Rows from block 4 of the text decoder of a small encoder-decoder audio transcriber, named by matrix and row number. Rows with one number belong to one neuron. Each number is 128 + 32 x the weight over its row's rms, rounded and kept within 0 to 255. All counts start at 0. Numbers have three digits each.
Before each neuron's rows are labels from the 100 texts, of 14976, where the neuron reaches its highest value: "tokens" is the input token at the peak. Only what is clearly more common there than usual is listed. The data: read English sentences (LibriTTS-R).
# fc1: MLP up (decoder.blocks.4.mlp.fc1.weight, 512x128), inputs 0-127
# fc2: MLP down (decoder.blocks.4.mlp.fc2.weight, 128x512, transposed), outputs 0-127

tokens: "v"; "w"; "k"
fc1.369:160151140128150101116153099196136027123104107134141150178042140107137144156093161123116120134111137176127156156180184121103174106122171135108152128173148122126110139126128189129157112166119158171190105140180135110187079160162164130143126189158168134111142149111119133095157179098150153122129125118150129186111145188179178105165129153141173131081135109161072180135140185138148126077083
fc2.369:075091142134147109144149118155139197122134110179156089070139121204130133176163097128101115149159098055086175202160079144046110100138135148112119151103080155133105120100077081123130160132144128127114085120121110128121128096102096114105132081148184101164146132157156154162081081134154096090187137062135099084088135165182104149136155183126126104135148145128196123081106105137154093124148

tokens: "v"
fc1.451:168133133123106081122131109146117228072166168058160117091146116155130101116186178135120116110038126106116131111129139130076124107142139123176128137170157144138098101112108140136161111054118080186068172167134160109131105081127150108125149152148089182070159140180113131146164120140098164129201180132123131138106100152101139132126130077166122119192104158075133156147154120075181133122115
fc2.451:111147076128119148153057120156121059159101102190140125124104076147142097114090098158084127067153141130089143157177058086123124105103081180095142117129135129137136142141107092163191133142124161095182150056150078200088127163109122158129109169097171148147148135133173146110142069097118105165137084116155167167142185124166087160139143169136153122094140161170094115208129121118133094124116

tokens: "l"; "a"; "m"
fc1.305:131161136166057103176127064118127157130144114162156087162108118062110133103166107088120171119118087174086126122111118148115123099098142073194156130127107092161116104165130144087100130139148104145112169076135110191173109079058115105152095087132141120052133186155152150054120145182176118131126096112131181173107143170140149177154070092118125134138085143175128128127139150181134095172117
fc2.305:147131103100158122132070167132116126179102167083133120096102085130139138146049156106134112140131169173114086075116184130149124147134143140119109133158150139129149106171196133152090161134122140146135120150106155083098150124216157136175153183140113156127110054130121132074161105135146175074145113146121084062112187054117113063140210138144075139052128088085154128134134132105130135124125

tokens: "o"; "y"
fc1.319:202128189089202172153076079098137109151181086140104145089154084172145100085154132158147155165096085121102111087091171131159123140114132138138102126150094142158106059057096118153170107155107128093082138135153125102205090120063092144135151101121198118147097137188104111168151093100114151185154084100132125122109146177108134124133127086114133145134127105101129130075132110166105100099170
fc2.319:125156089140187074141160093078108155126054106150098095154168109162146171082108142086067149161133079115108129162199103111145089110097178121087103117122117115128107114118092140138138148108193116119127089128148126104177073175134137090139136179108096115165094096126175129140114153106175114070195166136218192136154088127095131136140136113119087129172144157099129144157077109083108091141092

tokens: "c"; "g"
fc1.191:155141126152164097237129127109116132210138131149109161110168134087112107162095102116127139090075079155107131133149150108095188145208092157170082116120089116168136116094091177153132138104090161133122145148108119119148100140140087159144150171196080111135097082159162124179142136100115086174141125163136133146139137172111081110136137127128125089049210123106160122152148078107122191142104
fc2.191:146057173117129178056170149102147131105116170137121114200101118156128154108184136093108085147188119123127134096094135115188190127130132131113113135142088147110114152131142147129091098183170116113153103129179139132159132135172144056092115060117233147074140186104122087128107140107124153111149096080165162120116133110115077153149150167080092128164070134087117101120103144148140071154121

tokens: "t"; "p"; "w"; "b"
fc1.306:168149146116135084133181103142167123149153092159170088123146169159159111142166130094179095128190181140098121081152153184104131079104167110117098097161179141100112172073150134224104099091106118118124058162148128089123121127097110188138155164155163140116112116181152097125067102136147155136169120109115147108190134047161089169114149137127134113122130194142127154142175149156156155177126
fc2.306:058133133199166146117084160089137152110153123166145106144131174124092099115138192165065172127088120143157093171105147127196117122158190133125130141184119117189137155140166140085138125119120128182172154152188164115112123152140133120093117135091083115129095102130107110187133166148116096133146181097096108149128080214075131116143152190127166160197133144118174114076147137182113127142105

tokens: "v"
fc1.179:194150124116118132131099114170157182143197088084122136090145121126131129156099133154177119152082173100160132158185156153168148080065152119148133163170167160115153117172089139178150151163102130185130095139106120173151084135171195141093155166159111150110089137158167150090165091191169165107140138106141118139129075209158173161147150149140121132142149101116121165086078176150173107156145
fc2.179:144123136118159079151122095124105085100076196137170103115151137144089168142103077123125100179150197161106118149104109113080111179184138151106148140133138116113044102105102093106126085132140115107167169078169116133061127202078078107109133103082128172134127159112083122137141134134114143133150152119179081109164171119096085167077156090116118208101134158098121171145136134090152101070093

tokens: "r"; "d"
fc1.230:163176110120097068110062074164065076099150113158171114132144132192162127079155075125088093159072131101167134126126162129133121192067070096196090088095171078160090084157092096095139157164139119145128124137121103100088113111095157097137127170111174167093141163099126054163125100105139122184132147124159166113124131137128109115131160183143097135093116150137116125149106112150098077142150
fc2.230:112107146120102145121075189119167137134117122123053123155097168099114161123162179109078064175133092135099094150162161087121126178096165114080173089164191165142161100112139132110058130124130108102126145101082135118160146128093150182142085140162118130131085121094156103118163188131166127125103130168085093190098163105125199137141067152195080134129144104156115180128151088106174157138146

tokens: "n"; "<end>"; "p"
fc1.187:137188130102094114189115152146115119111158133109110089178093105181077071073051148097132153167108176118137104085183131093173143118133146121068160151095122112178107109168147139157116194115186031091091103111196132143137080128133122176106115156134148172145192099126169119102133131164187178171128147129167125134140136162099108138102132168127154100136118127141080089140149114131107123129157
fc2.187:093124138179169141140151126175088148100111073119124168161133116092134167184154157115070080072092151178116202128077133190159126127157090124170126142160165195119126139141089212115148115142107157171117134190068145130135122119153156123116139121129106117172150168117159214126166099096082172056167116145051131104084111154124100091125139123130159129124152092147136125126141160156144126121107

tokens: "n"; "u"
fc1.345:185133124130122093170115126059175150144059102113127110137131136123103082110112114110126113125110114138110109152101118162139153059169067137153072109124116121131177134132126142115122110098130143159102070141109141184161118178103087182114126172032099145120136128146201188125088126121155105152154163135161149165161134124146147152175170188037107132123155164108185118128159159165075085174143
fc2.345:125177129111111148107202109117116106138216110170119091151125111129136185118154133181140108169141179139133178068129202109168157175120144112114110126126161122145129190174162118148097106143130102098136164086134117144105120136137141111168121091083133108117076160071122122104132190138143110125129115106119110146071118112185145078114146083145123074166116069147097173100088155128233142068101

tokens: "c"; "m"
fc1.494:137184102097146167104140095150131131094148104134129095144108089110120086140147111138161126136145090108077103104123184123099114136142141153119146158144131143179085127088136082165145123085184118038092133104203077118174174106079089157094138186154193170089171144113044155180113161140131185181141172162112169108127105100140141082136110155129121104143157096137109104109116149188155190121127
fc2.494:146108163162111124158087129121155128134144111147069140074153184132116168099115145124087113167108148190117125108160179155144106095151123197112119095136115152148176113155165137101110103122082201160153148161126206084136067112149094157104076114113101157157098083158183135139151087128177091082141083167122188136074116172135117142063149071158123134142159168114101083162095105091137135164170

tokens: "s"
fc1.263:103150167114171079124158103151097133170143131154138113149124122186113138125103106113107110118125099104084148160075178145103094136202086107114097076109119103154170158120128123067122103168064058109104115122139148108101121138127152183116130120105140109211149120095119132175115092068153173091192135155163153102041141159141133084154202164088136069119104136146088129103129104146106115102191
fc2.263:205122110165115092143015071183152110126139108129074152162077167109159159104164145131142120144170151123200103121162062146150113134117073140116156128124112168142131132183119098138122112102098075124127147107047109157109175117095110102115105096115128159077122121116113150137099124121093122166111124140128163088176154098116094177139104154165157097199198137157075149122085148092159142120114

tokens: "s"
fc1.52:147059065097061114186118110182053141118092073172147131110129085225138147102160160113084113126129140209152103063121160099135129056152160085172128116115151142169139122090131105116132119140132137126153118114128116116087084153068162136117155097124130117134134140125076119165183153104128088067146159128107099105105132114169170111155131151112134182120070167088104116129172125102133138143169
fc2.52:109128110089133141104107149064133112150116130112169079130070116129080138098132092092116125169172141092163147125142114153108078111095123175128164104138099138136137116193096143146087119124032080127147172108159221128152128098170078148110107141143128144072162094134128072088066116136119165123068079129132172130096142089113103109108101079145102129156222081175146127116149131148155098085096

tokens: " "; "e"
fc1.196:094124095149104109102133173083122135131172103211150138176100112196104158181153135108133150141090110089126098124086168156128095138146171105113119177046168144155153176145154158142145137146150201086139062157091079112090096164165123116109202142126139161114110166089134140125138116106096060095138073083109133161173086155101134157148121122157135168154100183102147117145112161194131121146124
fc2.196:127155134090172091198086080081117079111153160059119150139144118129087118087151118166142120052159128093098124136161132072078126145127161146154128128069114124107085154143142094080164114128128088138144153083115095088155141149141171126153135104139132111206143163114162119150093116139096100064122133173129127131105198128058127062148230143107153087117124133113135065121125127124104147145180

tokens: "r"; "o"; "f"
fc1.182:164146141158098156211145084105155070167145095078126163116121151145072192094099094148117110143119119107148119101099147189112152149167111138159149112215137127143137139164119163217146161150079166131139145132161093185148187164142098135138130135109131114137201150100110166150110113053138087087127184119125177089139058120129098127097156142179131113102140167138154180119152099134150127123113
fc2.182:169180166099139137123142163150158196094100096153121126146152058119197050118168146080151087135079163121133135120140177114116055178068111120116092141097055160059136171107147101112152162137143123142138135126116121140100125131161137118166103098163150129134100114119173096149180159126131100145170082120069130145145155157152147178116124094168152071102135070158095134137091118140093106194165

tokens: "v"; "m"; "u"
fc1.11:121103072196168151088143158103152149161109116116153144084109039158078184036158098098149155114086144136176148121108144141149083133114128094135092123196095148113139120057131065076126114149127164187135169181157145120096168146123128112104108167078117191114127139118119118143183167098092082097155118145114132148082094158130177100160114119186095159084135150134131111103142110152134137148140
fc2.11:123143121147116105157147126146113110097125141097105126131231146068187121165178162163120129125103158143136088171099119092104094156111107151071190099112141131073147118114140139131071139159141150064120143141126126087174103149154071145124083078128107129063124070126156180141094104140118150140101156119162155153121180132130139211138143174154173138217148133159127113196106151063120137121101

tokens: "t"; "h"
fc1.463:108091075155135124150188099179105117110127130121187068102160151154178101111116040141161128167135158166133093167134092102169082086194132157168097063127113121096122099134160090126118177123148117190156094128168068149139107140156124071094080168075119121138119149161128135130103025121112128115139118097157135156121165107114127117176149134114097181133116182166143148151134177147091103131106
fc2.463:096167058075102134097118144057124117118166112031165187122084062142166128115122211110119143150108059147189172100116119112071105129118104141103168152132159125169098147101106142133104168132122123174141147109106156179135102083074143141159137108158092066125102184126126140128111156154100162158123115132112095118145136178151158116144100105171143099113137094115117139113165142091190137169067

tokens: "c"
fc1.56:166033159137179120169116120151116125149075129123102123115145172123149064152133087095169155114102178153125102154193164122092135125121097161121079107099172123152115091113138083139163080057087169123115082116091141141176110114161128160138196134124109169121126160103148169115094090159127170124167096157173125137111125133085220121072131094105140122146055154184088096147147146143154134147118
fc2.56:019114107134057156123124137163127104105138174123157171146092148126145137064147164134153127135107099191150114122037167145122108160129201103065156150135114147120152176131121189109113138140144118130109154156136067145113096143153114164131133068085130136116116140170110063170130105089128097158132112115065159132137147137133107080120146115096108133149169060150087181177075104113134096110173

tokens: " "; "u"
fc1.449:122136101111102099154099170101193112091132125163138116094167150121119163077176150102135117165174083131190179126134129147104108120141143119163091083123220136114166178054133111137156116107105046088126088146140154164069170200120144131119108153167125125172112073158096099123138159126138126093110126091151093195163135123117114151161161110110092127136117141159135096129168204051147140142158
fc2.449:075127101140133084103119152151087180130115147114104146108077135143117079131173178204052075084125150118063098117110111109187129109146100147156119083119077116120127114110180156097094176085144150146103141161134140103133095063121088070130113133125083152087126114081234152154095078120094108171142135137095150116138060109100132146114150136139133120194161156100153133090154103107149137115164

tokens: "t"; "i"; "l"
fc1.218:165108101111117128173161096152186116089118144118149070140178143129159160132153157131118089159103075084146126115184092125068089131133085140118158151086108137116097049153149068097156152115100095119107099119153113145186133175111092093158144148128129139171068095098155187130133129100076068140132210126155193153123123132146155169134117134086139175148094112092189197125120146141127112188150
fc2.218:057133148149120137074107091123123096094148116130158197119161162107114099214091099114075198080126177136139112112092164135096156124102165120124126116115188140089142117131141129159139159084101145194168136118071160166116120101103161174150108184177100157145127186135126092107144102124209138086117085164122104183074112163169145116130134127154154081109125079153103160144098087146117133121079

tokens: "t"; "b"
fc1.161:173120176134164110153129176138145086095120069170108153084098136129116145158109118088088157095083170127151153110156118114154115116097129182156116121137089127141127181107181100116152112156140146179134129143082131112164098129105132164139121167146134122149103148146077101074111128157200130156124141072077104055100131105108185136148193104130183109181035108112114097159077106158077069157180
fc2.161:136138097089103184130139122178110133145148172149171093077106158111077103122166142145137140143115116076155116163146127107093140166129108073149176122108059164076110084116164166174145145097126119187102133133173175145110136146100122106098146083121152158084115151120150118162139103087116107071165116176175132207145104132180110089151072151109130109155189150140093175175192201095144169099139

tokens: "v"; "o"
fc1.368:100060097091119099117127063124122099123110129074171142164125071103125126207094108060114060129173109151106102084123060206132124174140123091136195065143129175089114121168125161161147109069094181191165083134125118130150124107143108115129116153115128162118141168137083140106096117134108103084179138142118094117134092120175138168116136125137122092063111143139163123153173178150141113156144
fc2.368:137137163161155157093124181140104139166143145114108147134137153153168083122091173134162185159117113125189150158089152081136145114140136098136096127086078123183146092116141100109158147170105131087139221182153049129111105138135144132115141122107144133116077090148181070122193147132124050137077095063079103123174130185107130192153156133131120152172080101141144130120167132085116160128084

tokens: "t"
fc1.365:119087153166094090080099105131153108092158180103152085166144179086111108175113074126124114164119143104055128114127106129190107138147157142174128135066175179158127134184110105131115156137106117135106093138182103147164162146154135155109076116113118150155093170157081129178177134105117067157151144150135194110080164111130128177140135135097127109163137201094179156190148125169068147159168
fc2.365:140165104119135160160172154072062102153106107129143163143067116152177124130138122118136156089113131154138198172147164085084161186117165110082114082165147104094128096055136103054165100115123139125109147114147137131130143115060078141152174105118135093163194167132099188102149119137185167119139070092109074122111147172131165112106113087169098183107124145140094110105133129065138087121101

tokens: "m"; "o"
fc1.39:156153125168190139121155162148195127166092084167111146079123171155123089167149110109112119138095181111107141172146115128156139114100125115147173103145159115156124146115079160041169137109157178147081156196086168117217178102132088159120111102158153136164089110132157145118123097173192112100094151090117164151140110134194129150104139142122149095112127081134185081123182125152146116134197
fc2.39:126148148128116169161104135127043078116253160138105117191157149084090132101138117126164153123109180145139062111147173142124179102154153127124133161195112113113157139182150112144143119128067070103119143082116127150079151099115142111108143109093136099097122156108090142133093158111135125186194150170142080156123120137055111102168093162169113148143103138147085171146100113135192131110128

tokens: " "; "f"
fc1.16:143132112131129158113139205159108131125126123144070177106148107142129149122098090132123107145138108150135148170184151135099137122099079100213129116094179128096240086084144135116112084160165160136154179084089128060107113078119122070140093131117174119153186122106162142136110109131142129119149141153148124083131150138184065154107168164107171141155109164142149207143099200122147145129087
fc2.16:137142098100133102115213102158087118146113104111134063108126124132172092141170117051154103102131103128134115069086115126156033095126137128113131097141067072115078137131078126134068117095048096095134139186159137174082146136155115149125169145096162095106109140127100109141122095147101133179095122085116138120185106142125159138116077096117086138105182096165122048107152084112124098148151

tokens: "c"; "b"
fc1.296:165076106129149104207160170088136148151131122129098143103128127189117146138167126115088142116108113138135125105120143115106090068130082102158128124187079112166108198101127171097128141103128102116141136105134143046136127111106156087137134181142121146058138131157068170103162155138122158122141119135105202200172077169194092115078088114142096174112137179175156147139181113116167112073119
fc2.296:156119121153074114096067134134195132129092116137166148198116107118140105142097087098182123150107186164100137164141127100171144106123148105203113145085121122162146105183093100116150134111123098144074102104169124135145135198131088114173059128092098143159109107110152149111069119168137186162134118146196093074105167111076116152139189132147132171130159129081122111148081199123144099150083

tokens: "l"
fc1.74:112137112097099114145079117146193197114144188121134115114112131089136114160132139119121099119142113153164112114105149157156101144134074151105110131192130171128132152135186112132169124141067084097115114101147119154207127073111070139177137142124229120115149204104114159196134074153154104122111091150080099137137160114140095131186099108063096087066136107121118123108118148165117149202115
fc2.74:106111116131155148121129133108100128126102130147056129185169175087118094114026146173104162140139108145126219108142162118094112123161170104187134109110100137148128117101120134058126121101161161111165124163085116152142115110128132129120148151138113130189158056135104053130106135160094116132093088110077209161109113170126089115072152161144130174169168112089143140145141149170060094106092

tokens: "i"; "t"; "u"
fc1.221:104167096170092084169151134073145093065150108123124085130125164124161066114093127125177101182200099120113151188070108150174115126119137135148159071096133113181128167140174097066142106160101090146050157103145136119116114153128107131144131182171106162146137119125219116134153170072098148114094097118154145154115150108167140135157094199145102113134106109151143078136100162103178119155137
fc2.221:078100032073122172050106124135123141140115162126130151143083128109112138140112105120096127094066163146122125115183106124174168147155135185145134175083152198148108117126105143134082158071132132117137166239116143139121155116125120103148049129101083094151074142164134129152148132076096147145169095088105125072151142126121125135120191126075139132141085137151132185122176145136121148137088

tokens: "t"
fc1.470:177108178090107127151111153102166120061114095144174109133136075164153158094131110174122127120089116126220131132070101106179098094137149161129144175082137116148127154078139096112138132158128108101103147179104072166127117085132123161111152179121120146131172111184122085146089080116168126126117172156197080176146192156127119096118098152108170153136114065223077126116122120130168131108124
fc2.470:120119138127164104085140171152110102187099136074143132086125143113145055148089077095137063139191137158112090116163092095129127131146097146117065098160150145162167121119086093177104131169091106166185171104149146060137110131128083135113108156150147087140156148154109130103119150162081109136091110090065155101096032127173164126179141099173080086159078142073146132135155134121125119096124

tokens: "o"
fc1.275:141140093178184238204153139087098096132128124089098122147116191097099166070088102092119127131155110134171142082140117090132188201117156128134082089135123141168139081114135200120163143142102174147144172127148060122163142099119173116121143138122112120155178107139127125090121112130051094118132159108126134139126129128124105159178123124085113208156158071135140155095095127144106125162144
fc2.275:136122168113124060153071140115164131156105132201111101166138099193155092164187170084083140179150127085107166129117130131088143109081077156086150124128119138114107163154103098112049104076101160104151115119140161142155126175108089170129122125141117131126149128132134114149101103099152155177179131202137117129187086145134120152063155115098134144111118110045101153179196139129117109076078

tokens: "d"; "t"; "b"
fc1.141:158092171143138134146131095152154086121168144152122117131172171149116139162152115127148061110052157157108157143203127160163146140126170123199096120105167123154170119169167104124173140144116087109126117145097093142089082163129135207062119103147087145135200088123154142196145125099099141087091172108109127103069137094161129137116094125128142057150144134087177067122153111094132160184149
fc2.141:151151070120144146151148147133097110141065093164117104099078126157109126102143126117132141170183095127120108081084130145132154140144110140071172128133189145122058115116109123121149197068144130136140135100209197156151124060167147044141172099128149088117058136120072101109092095127173147135138081152147108138126130136105135134146092115145133170114121116118077203184135136194107122080125

tokens: "c"; "g"; "s"; "h"
fc1.145:048092142158109121095143115104104143169106125153095210136112109130162097145116130152109096133174109128072112176078139098112095101131103111151118103088090121162108150083118153143110195101113115078090154192154161122143081137154133117165091184132167136183051139163108194115105147095169146146096152104125157130141107142123116086154095106098131188158098097147153170101222068150122132137108
fc2.145:155176109103142101172171120176102115135093071104118050129148075102064102145137084143160119140158174129113141111179171144114144166124087142099122128160162156113109129124092164150174142116169140125182131087132116119128114112096173137110103034095094115026153138120120149150094109107121215137104126122184097123131140087110127105115144150128121098075112100159077201172119155120099154082105

tokens: "d"
fc1.363:110069157120139107182100137123155141101172155106042109095168085100136113087165151135115128199126234161125163154141132078115087117124142106179156147109132147174139112142114157106158119100089110114118160127128237091089081147148123123182109156154119095132193141154172155104115146123118151128118082171159105101103167107144130157094131112128094110103112104114137110071141183094145138133202
fc2.363:154157134136130125100159074142169171113047161146187155124130166103100160150095147157121123023175107110120185136124108161156120070179177139088176176104153178128147130100178148155132125133159125116152114133084083129145120119176173091134128133090116165139060124102095113142063143186108152118164117098118148153108101121164155106119148161145088137171171139162139128126124075165148074171075

tokens: "v"; "h"
fc1.393:168134082131072147103152121150067159142096105113166122062167138138162065107131125121099150145123128138071145125134140159120166144147099147153029116157131152199107154086085177067096147173087099127118096196193132150132138108121164152138086163087143116106124144155117112109111106141096118088141090194227140159144130181155130134149121140108152135072118137176095125113167118099168149156145
fc2.393:141049173139127155142127126091188163173142104121103116125107134094110088115156167113145109137138127125133129164120085130140149089066120144146118156124198188111090183103121051130159163144176140080154162114082136152130049053088093089118139132150147139178086091100146099065118196130101097173099178101141131162111131134102136161091142127085129204163144141090170111140119108100141119162117

tokens: " "
fc1.397:088092079145165108136126173122105094058108122103105123163168170148123152153145120119117154082139167119138107149071164137091079145157110135149070081115133138176137138168118103148095096158117151084184111094153149144099090102130155138144199109168173106185094173119132100195105061181129121135130115140106104105148153164163112117087114152119137120185092150152140045052123169121169091131071
fc2.397:146119081127102133095116137214181096188108115116126153124194126122180106117111176157136127076203094087166140118141068105175103096132131145080185155177128148060140130105173102154196149142104076112124143118150130089134136140113190100123087160141152136081118138132121135137134169083121163147113128166153172150146151154105100082165141167178150174076204173137115109136107109130102158151144

tokens: " "; "u"
fc1.67:098171159182106133118138134114138113131095119134158105109136058142091139131159073164149172156118167107124171188111132168149141125133177148171142110170097146058163152117141136208113237150124118139131168093093074154216052177155138113127121135193126123145103117160138145162192105137126112126165118098098126126109101134155125080075152127150125150103120120150143150068157155141170105100101
fc2.67:105106159103051126181161181122171064160067134117136146101106147076127181131099170075132142167128133116109139167101121123132059094105138164070113164163199125162170138123189184171116144139165136113096151141141131126105142120094114160094118063132108120164134113139067153118124106156192140155140100129112154180075173115144114174127146150130150152079183111100110062133105150152104179153151

tokens: "t"; "d"
fc1.399:138120130113095120122131093164177111108136109143097119065128136136112100148181080110117144151206107099095123155144136170092145195151107122185149070102118201187174183151159157104129136106127105211057123183158132139129132147093127120162063114114138100128140189129095127109178171141119119140095112124077197104171170149130125136110097106141202074157089101117126105133136130102162169126107
fc2.399:126142122170204173140102101153039143117132119090100081122151124151082100103125139106118200112125132183113124138144074113118103085119109117121153177125129144114156131084081122135122107130128196080143147141090171157176165120154076162078100171146110161142171116178169141141108100132155141149128099134172066139129133096109144178155097104160059118102128184115140166105155156148092070221122

tokens: "d"; "m"; "h"; "k"
fc1.234:179143155202123134118122108130091121062158179123151156108152083147154112139118143085133127148117132168155133087161142100096108145142060120159132108136139162199107094225140086094157198171124152140144140122114125122082179116128116092085139144133099149216169179068140146111094112225152129146129112098133110175099162146117116150173110056161138130133136097110115123118139160164099097126094
fc2.234:123117118110120166108153190117155085099110141125160111111102206124082179194083171153136110146112152102069091151096091161159138094036108100086142125128172149148149155120088158155129099098108157091107100162156169065126114141151160154124138110146132118101115108144184130127116116128072123148155114151122108118123093145114158161084175190165098039080129095079111112174188116134185147128101

tokens: "c"; "e"
fc1.236:148138126127154089057137099187062150151112105086145139179125179115151173131139130151169174103129159128110089135079096117077107086130077082152100125150107193145162108108181108082148085147137126158191130157107158108167113087099164124099100108115179126085148191126151124195138163079140133140128074151151114168070171136127184165097135184120098147139117093185094151172109148131096154133124
fc2.236:117170125126127128122151104133193149121125098127154100091113061092131112048100168108108191169088059117090119085125134110143134127114131139091131140101169083130114154142085176143068194064108136110107122182176125099074141113142144104143100144078167171107097130165063134142153144101163105201157102112093152165193109108168084125157116156091091179160168121167150091121140152149126112119155

tokens: "v"; "h"; "i"
fc1.173:178132106154059066130110101108134170116131101144154117142142126114141087081099117058137134124148144087120154139115140141131097120094146100111103099098135113189156191097110148151127098093137101089065125128174091114069132095165116149094125165102202132103164137140116161109101113163144118136184131162172112160180129139131181095186128191123130180128085098217100133167169111114194122098188
fc2.173:142122154084155172116143111139158126123086175122128108146097162113155172135155147137079057090052118127140115144049138125182151144184129185154146189152163137128077164146142127121113154183140195090183113098122139115125151118091051066123133158161113072133082088131094132135098163088096121121069145071128114116135088089151120099087139144110148122121177138154184097145113114062106109119098

tokens: "d"; "p"; "s"
fc1.138:149138144156126080120142072195096116131105067105127057158167089133130063127113118138108112104105172096120162137090103092150156107130171108162110107212108108072133151130129136086150130075148101088160073135109167120127110178131124084147119093156150140128173134174106082185130127132126075119152149155189129200120080124137176186129170168160164142142102159157120171143155132136055174111118
fc2.138:141210082187140136128109177105186151123161172088084089083084153112111181143127170090087135178115107100119152129176121133135105105070106191093069164063114138169121142166116125114123151148147136152140124109158137110087115105122202132118067126082111120128120142128157140115132110177128142151060133102109185132063149124138104093168147113115175104065122165133092150102139090099195091130117

tokens: "n"; "g"
fc1.167:127182095140097118113135150115136150179110115102099123143135160160100153150122052152173069136122124141091129117103141178129172139094143147153145130070161130093135118140144130141162156073124159099156123168114131188130059102191132131099152164186158111193083106146071166084124181158115185086120121117135117190181100156184073188131122169110166103068095138175138104162176100131136122108104
fc2.167:174079152141139149141168095138175149123162105073173120061087120163094110133079063130099113139167149134120114152144125117091115096200118112087114129180082150164188137121166105104054116121124106084200138119173212101114127101070100130194127105119152127140138169121176157162095178040102107210137117133114120154097145108140126164134158100155139125125134136110134137138135158131099113113105

tokens: "s"; "a"; "k"
fc1.220:080127177110061134086097139147152107132162143129134200169084138142133126154147152084164103128133107153153167093084139132078127161151128137097183120168131147141159209162104139081139140159142110129072119109155067200078116082088118160130156123172118118165113127112126090100116105093131157149157119139162135144114080072088164110139040191091069110133163116113164119155186130131152118188147
fc2.220:132078075168185141197172085149146147133109116107089090077163165158129142113095126119052133146091171106120132132196169116134136140116099118160126143098180099124144069091170177160108169089089119149118138212123162161170118144168135114129138166154121170143096120153141142162118164154157126082164187094115111149170160190184144166092215125135146135156118137144139149166115143163091112116123

tokens: "i"; "t"
fc1.116:178139138098123080145142180144119133112183118170108170083141164137127109089095178115106121151158155113134164138083164132123158154150128119151144119140137096144142114155140105151116185132162148100087125121024090163194119152130166176130185150147127125092164111149094138110160129167168134155202057138159184151119108151157155118086159157116109168192116092091190082051161129150118149170155
fc2.116:125134127137219110096105130198110103093118151118149151144121138127160096092099181155174128172094123185127128106141176154057124033175177135123113166172142088182179189137100187142135083146130124134136173126093138124167150148147154077119164122133137126176097091163098106117142181095114107074127121162157119182139065132175175157104108136120151087141107140086139124109125146104122087135082

tokens: " "
fc1.302:124113112132178182194155069189099124144140125142150217089213174098071146098128165128061090138125142110092135098165113184085135121120176131102091108135137142132140136095168128190181119120083139099182105163143180116107165142127119128095103111125144127100147090078136147160103174112085153100162119130161080119093133077089128089137106146152183159112093116129068122127109131138172078132114
fc2.302:131062134101184144112143111102155114182175109104116102149182096192188095123152100124090123101145116149150110146030123133154153180097143134142139188102090143140174170132200139118122183060123143152134121113157094169189133125115173144168095109155158159114137161194198149101095149133140119156153146070083167088135143132177131148143137125105125131150162129129129167202080149120108132115132

tokens: "c"; "e"; "u"
fc1.107:110179128088108172132064170105159122150108056138177095134184129121076143103135134147175156139083072161096104175143153126119138107117122135163098138123133150134109160091097128120141064049147119104130105102098151149128113075180117126120199196170120150127101107116159149146177082175211092107155137133132175131156170168088138145127209146130144111123110135157122150111184130101131161167076
fc2.107:163122128084117141128182113156134145105172178131146146146098091171107115125117135131111156098131148154091134063087194111161142114149119164109148074154129102156151151106121062157109148167108151106129149093135095101133212130139122134082135060104088182114138153116089213119182100052131078143098147128153124116095167074130167125149102137085095154196141142094114179214148131108121117087109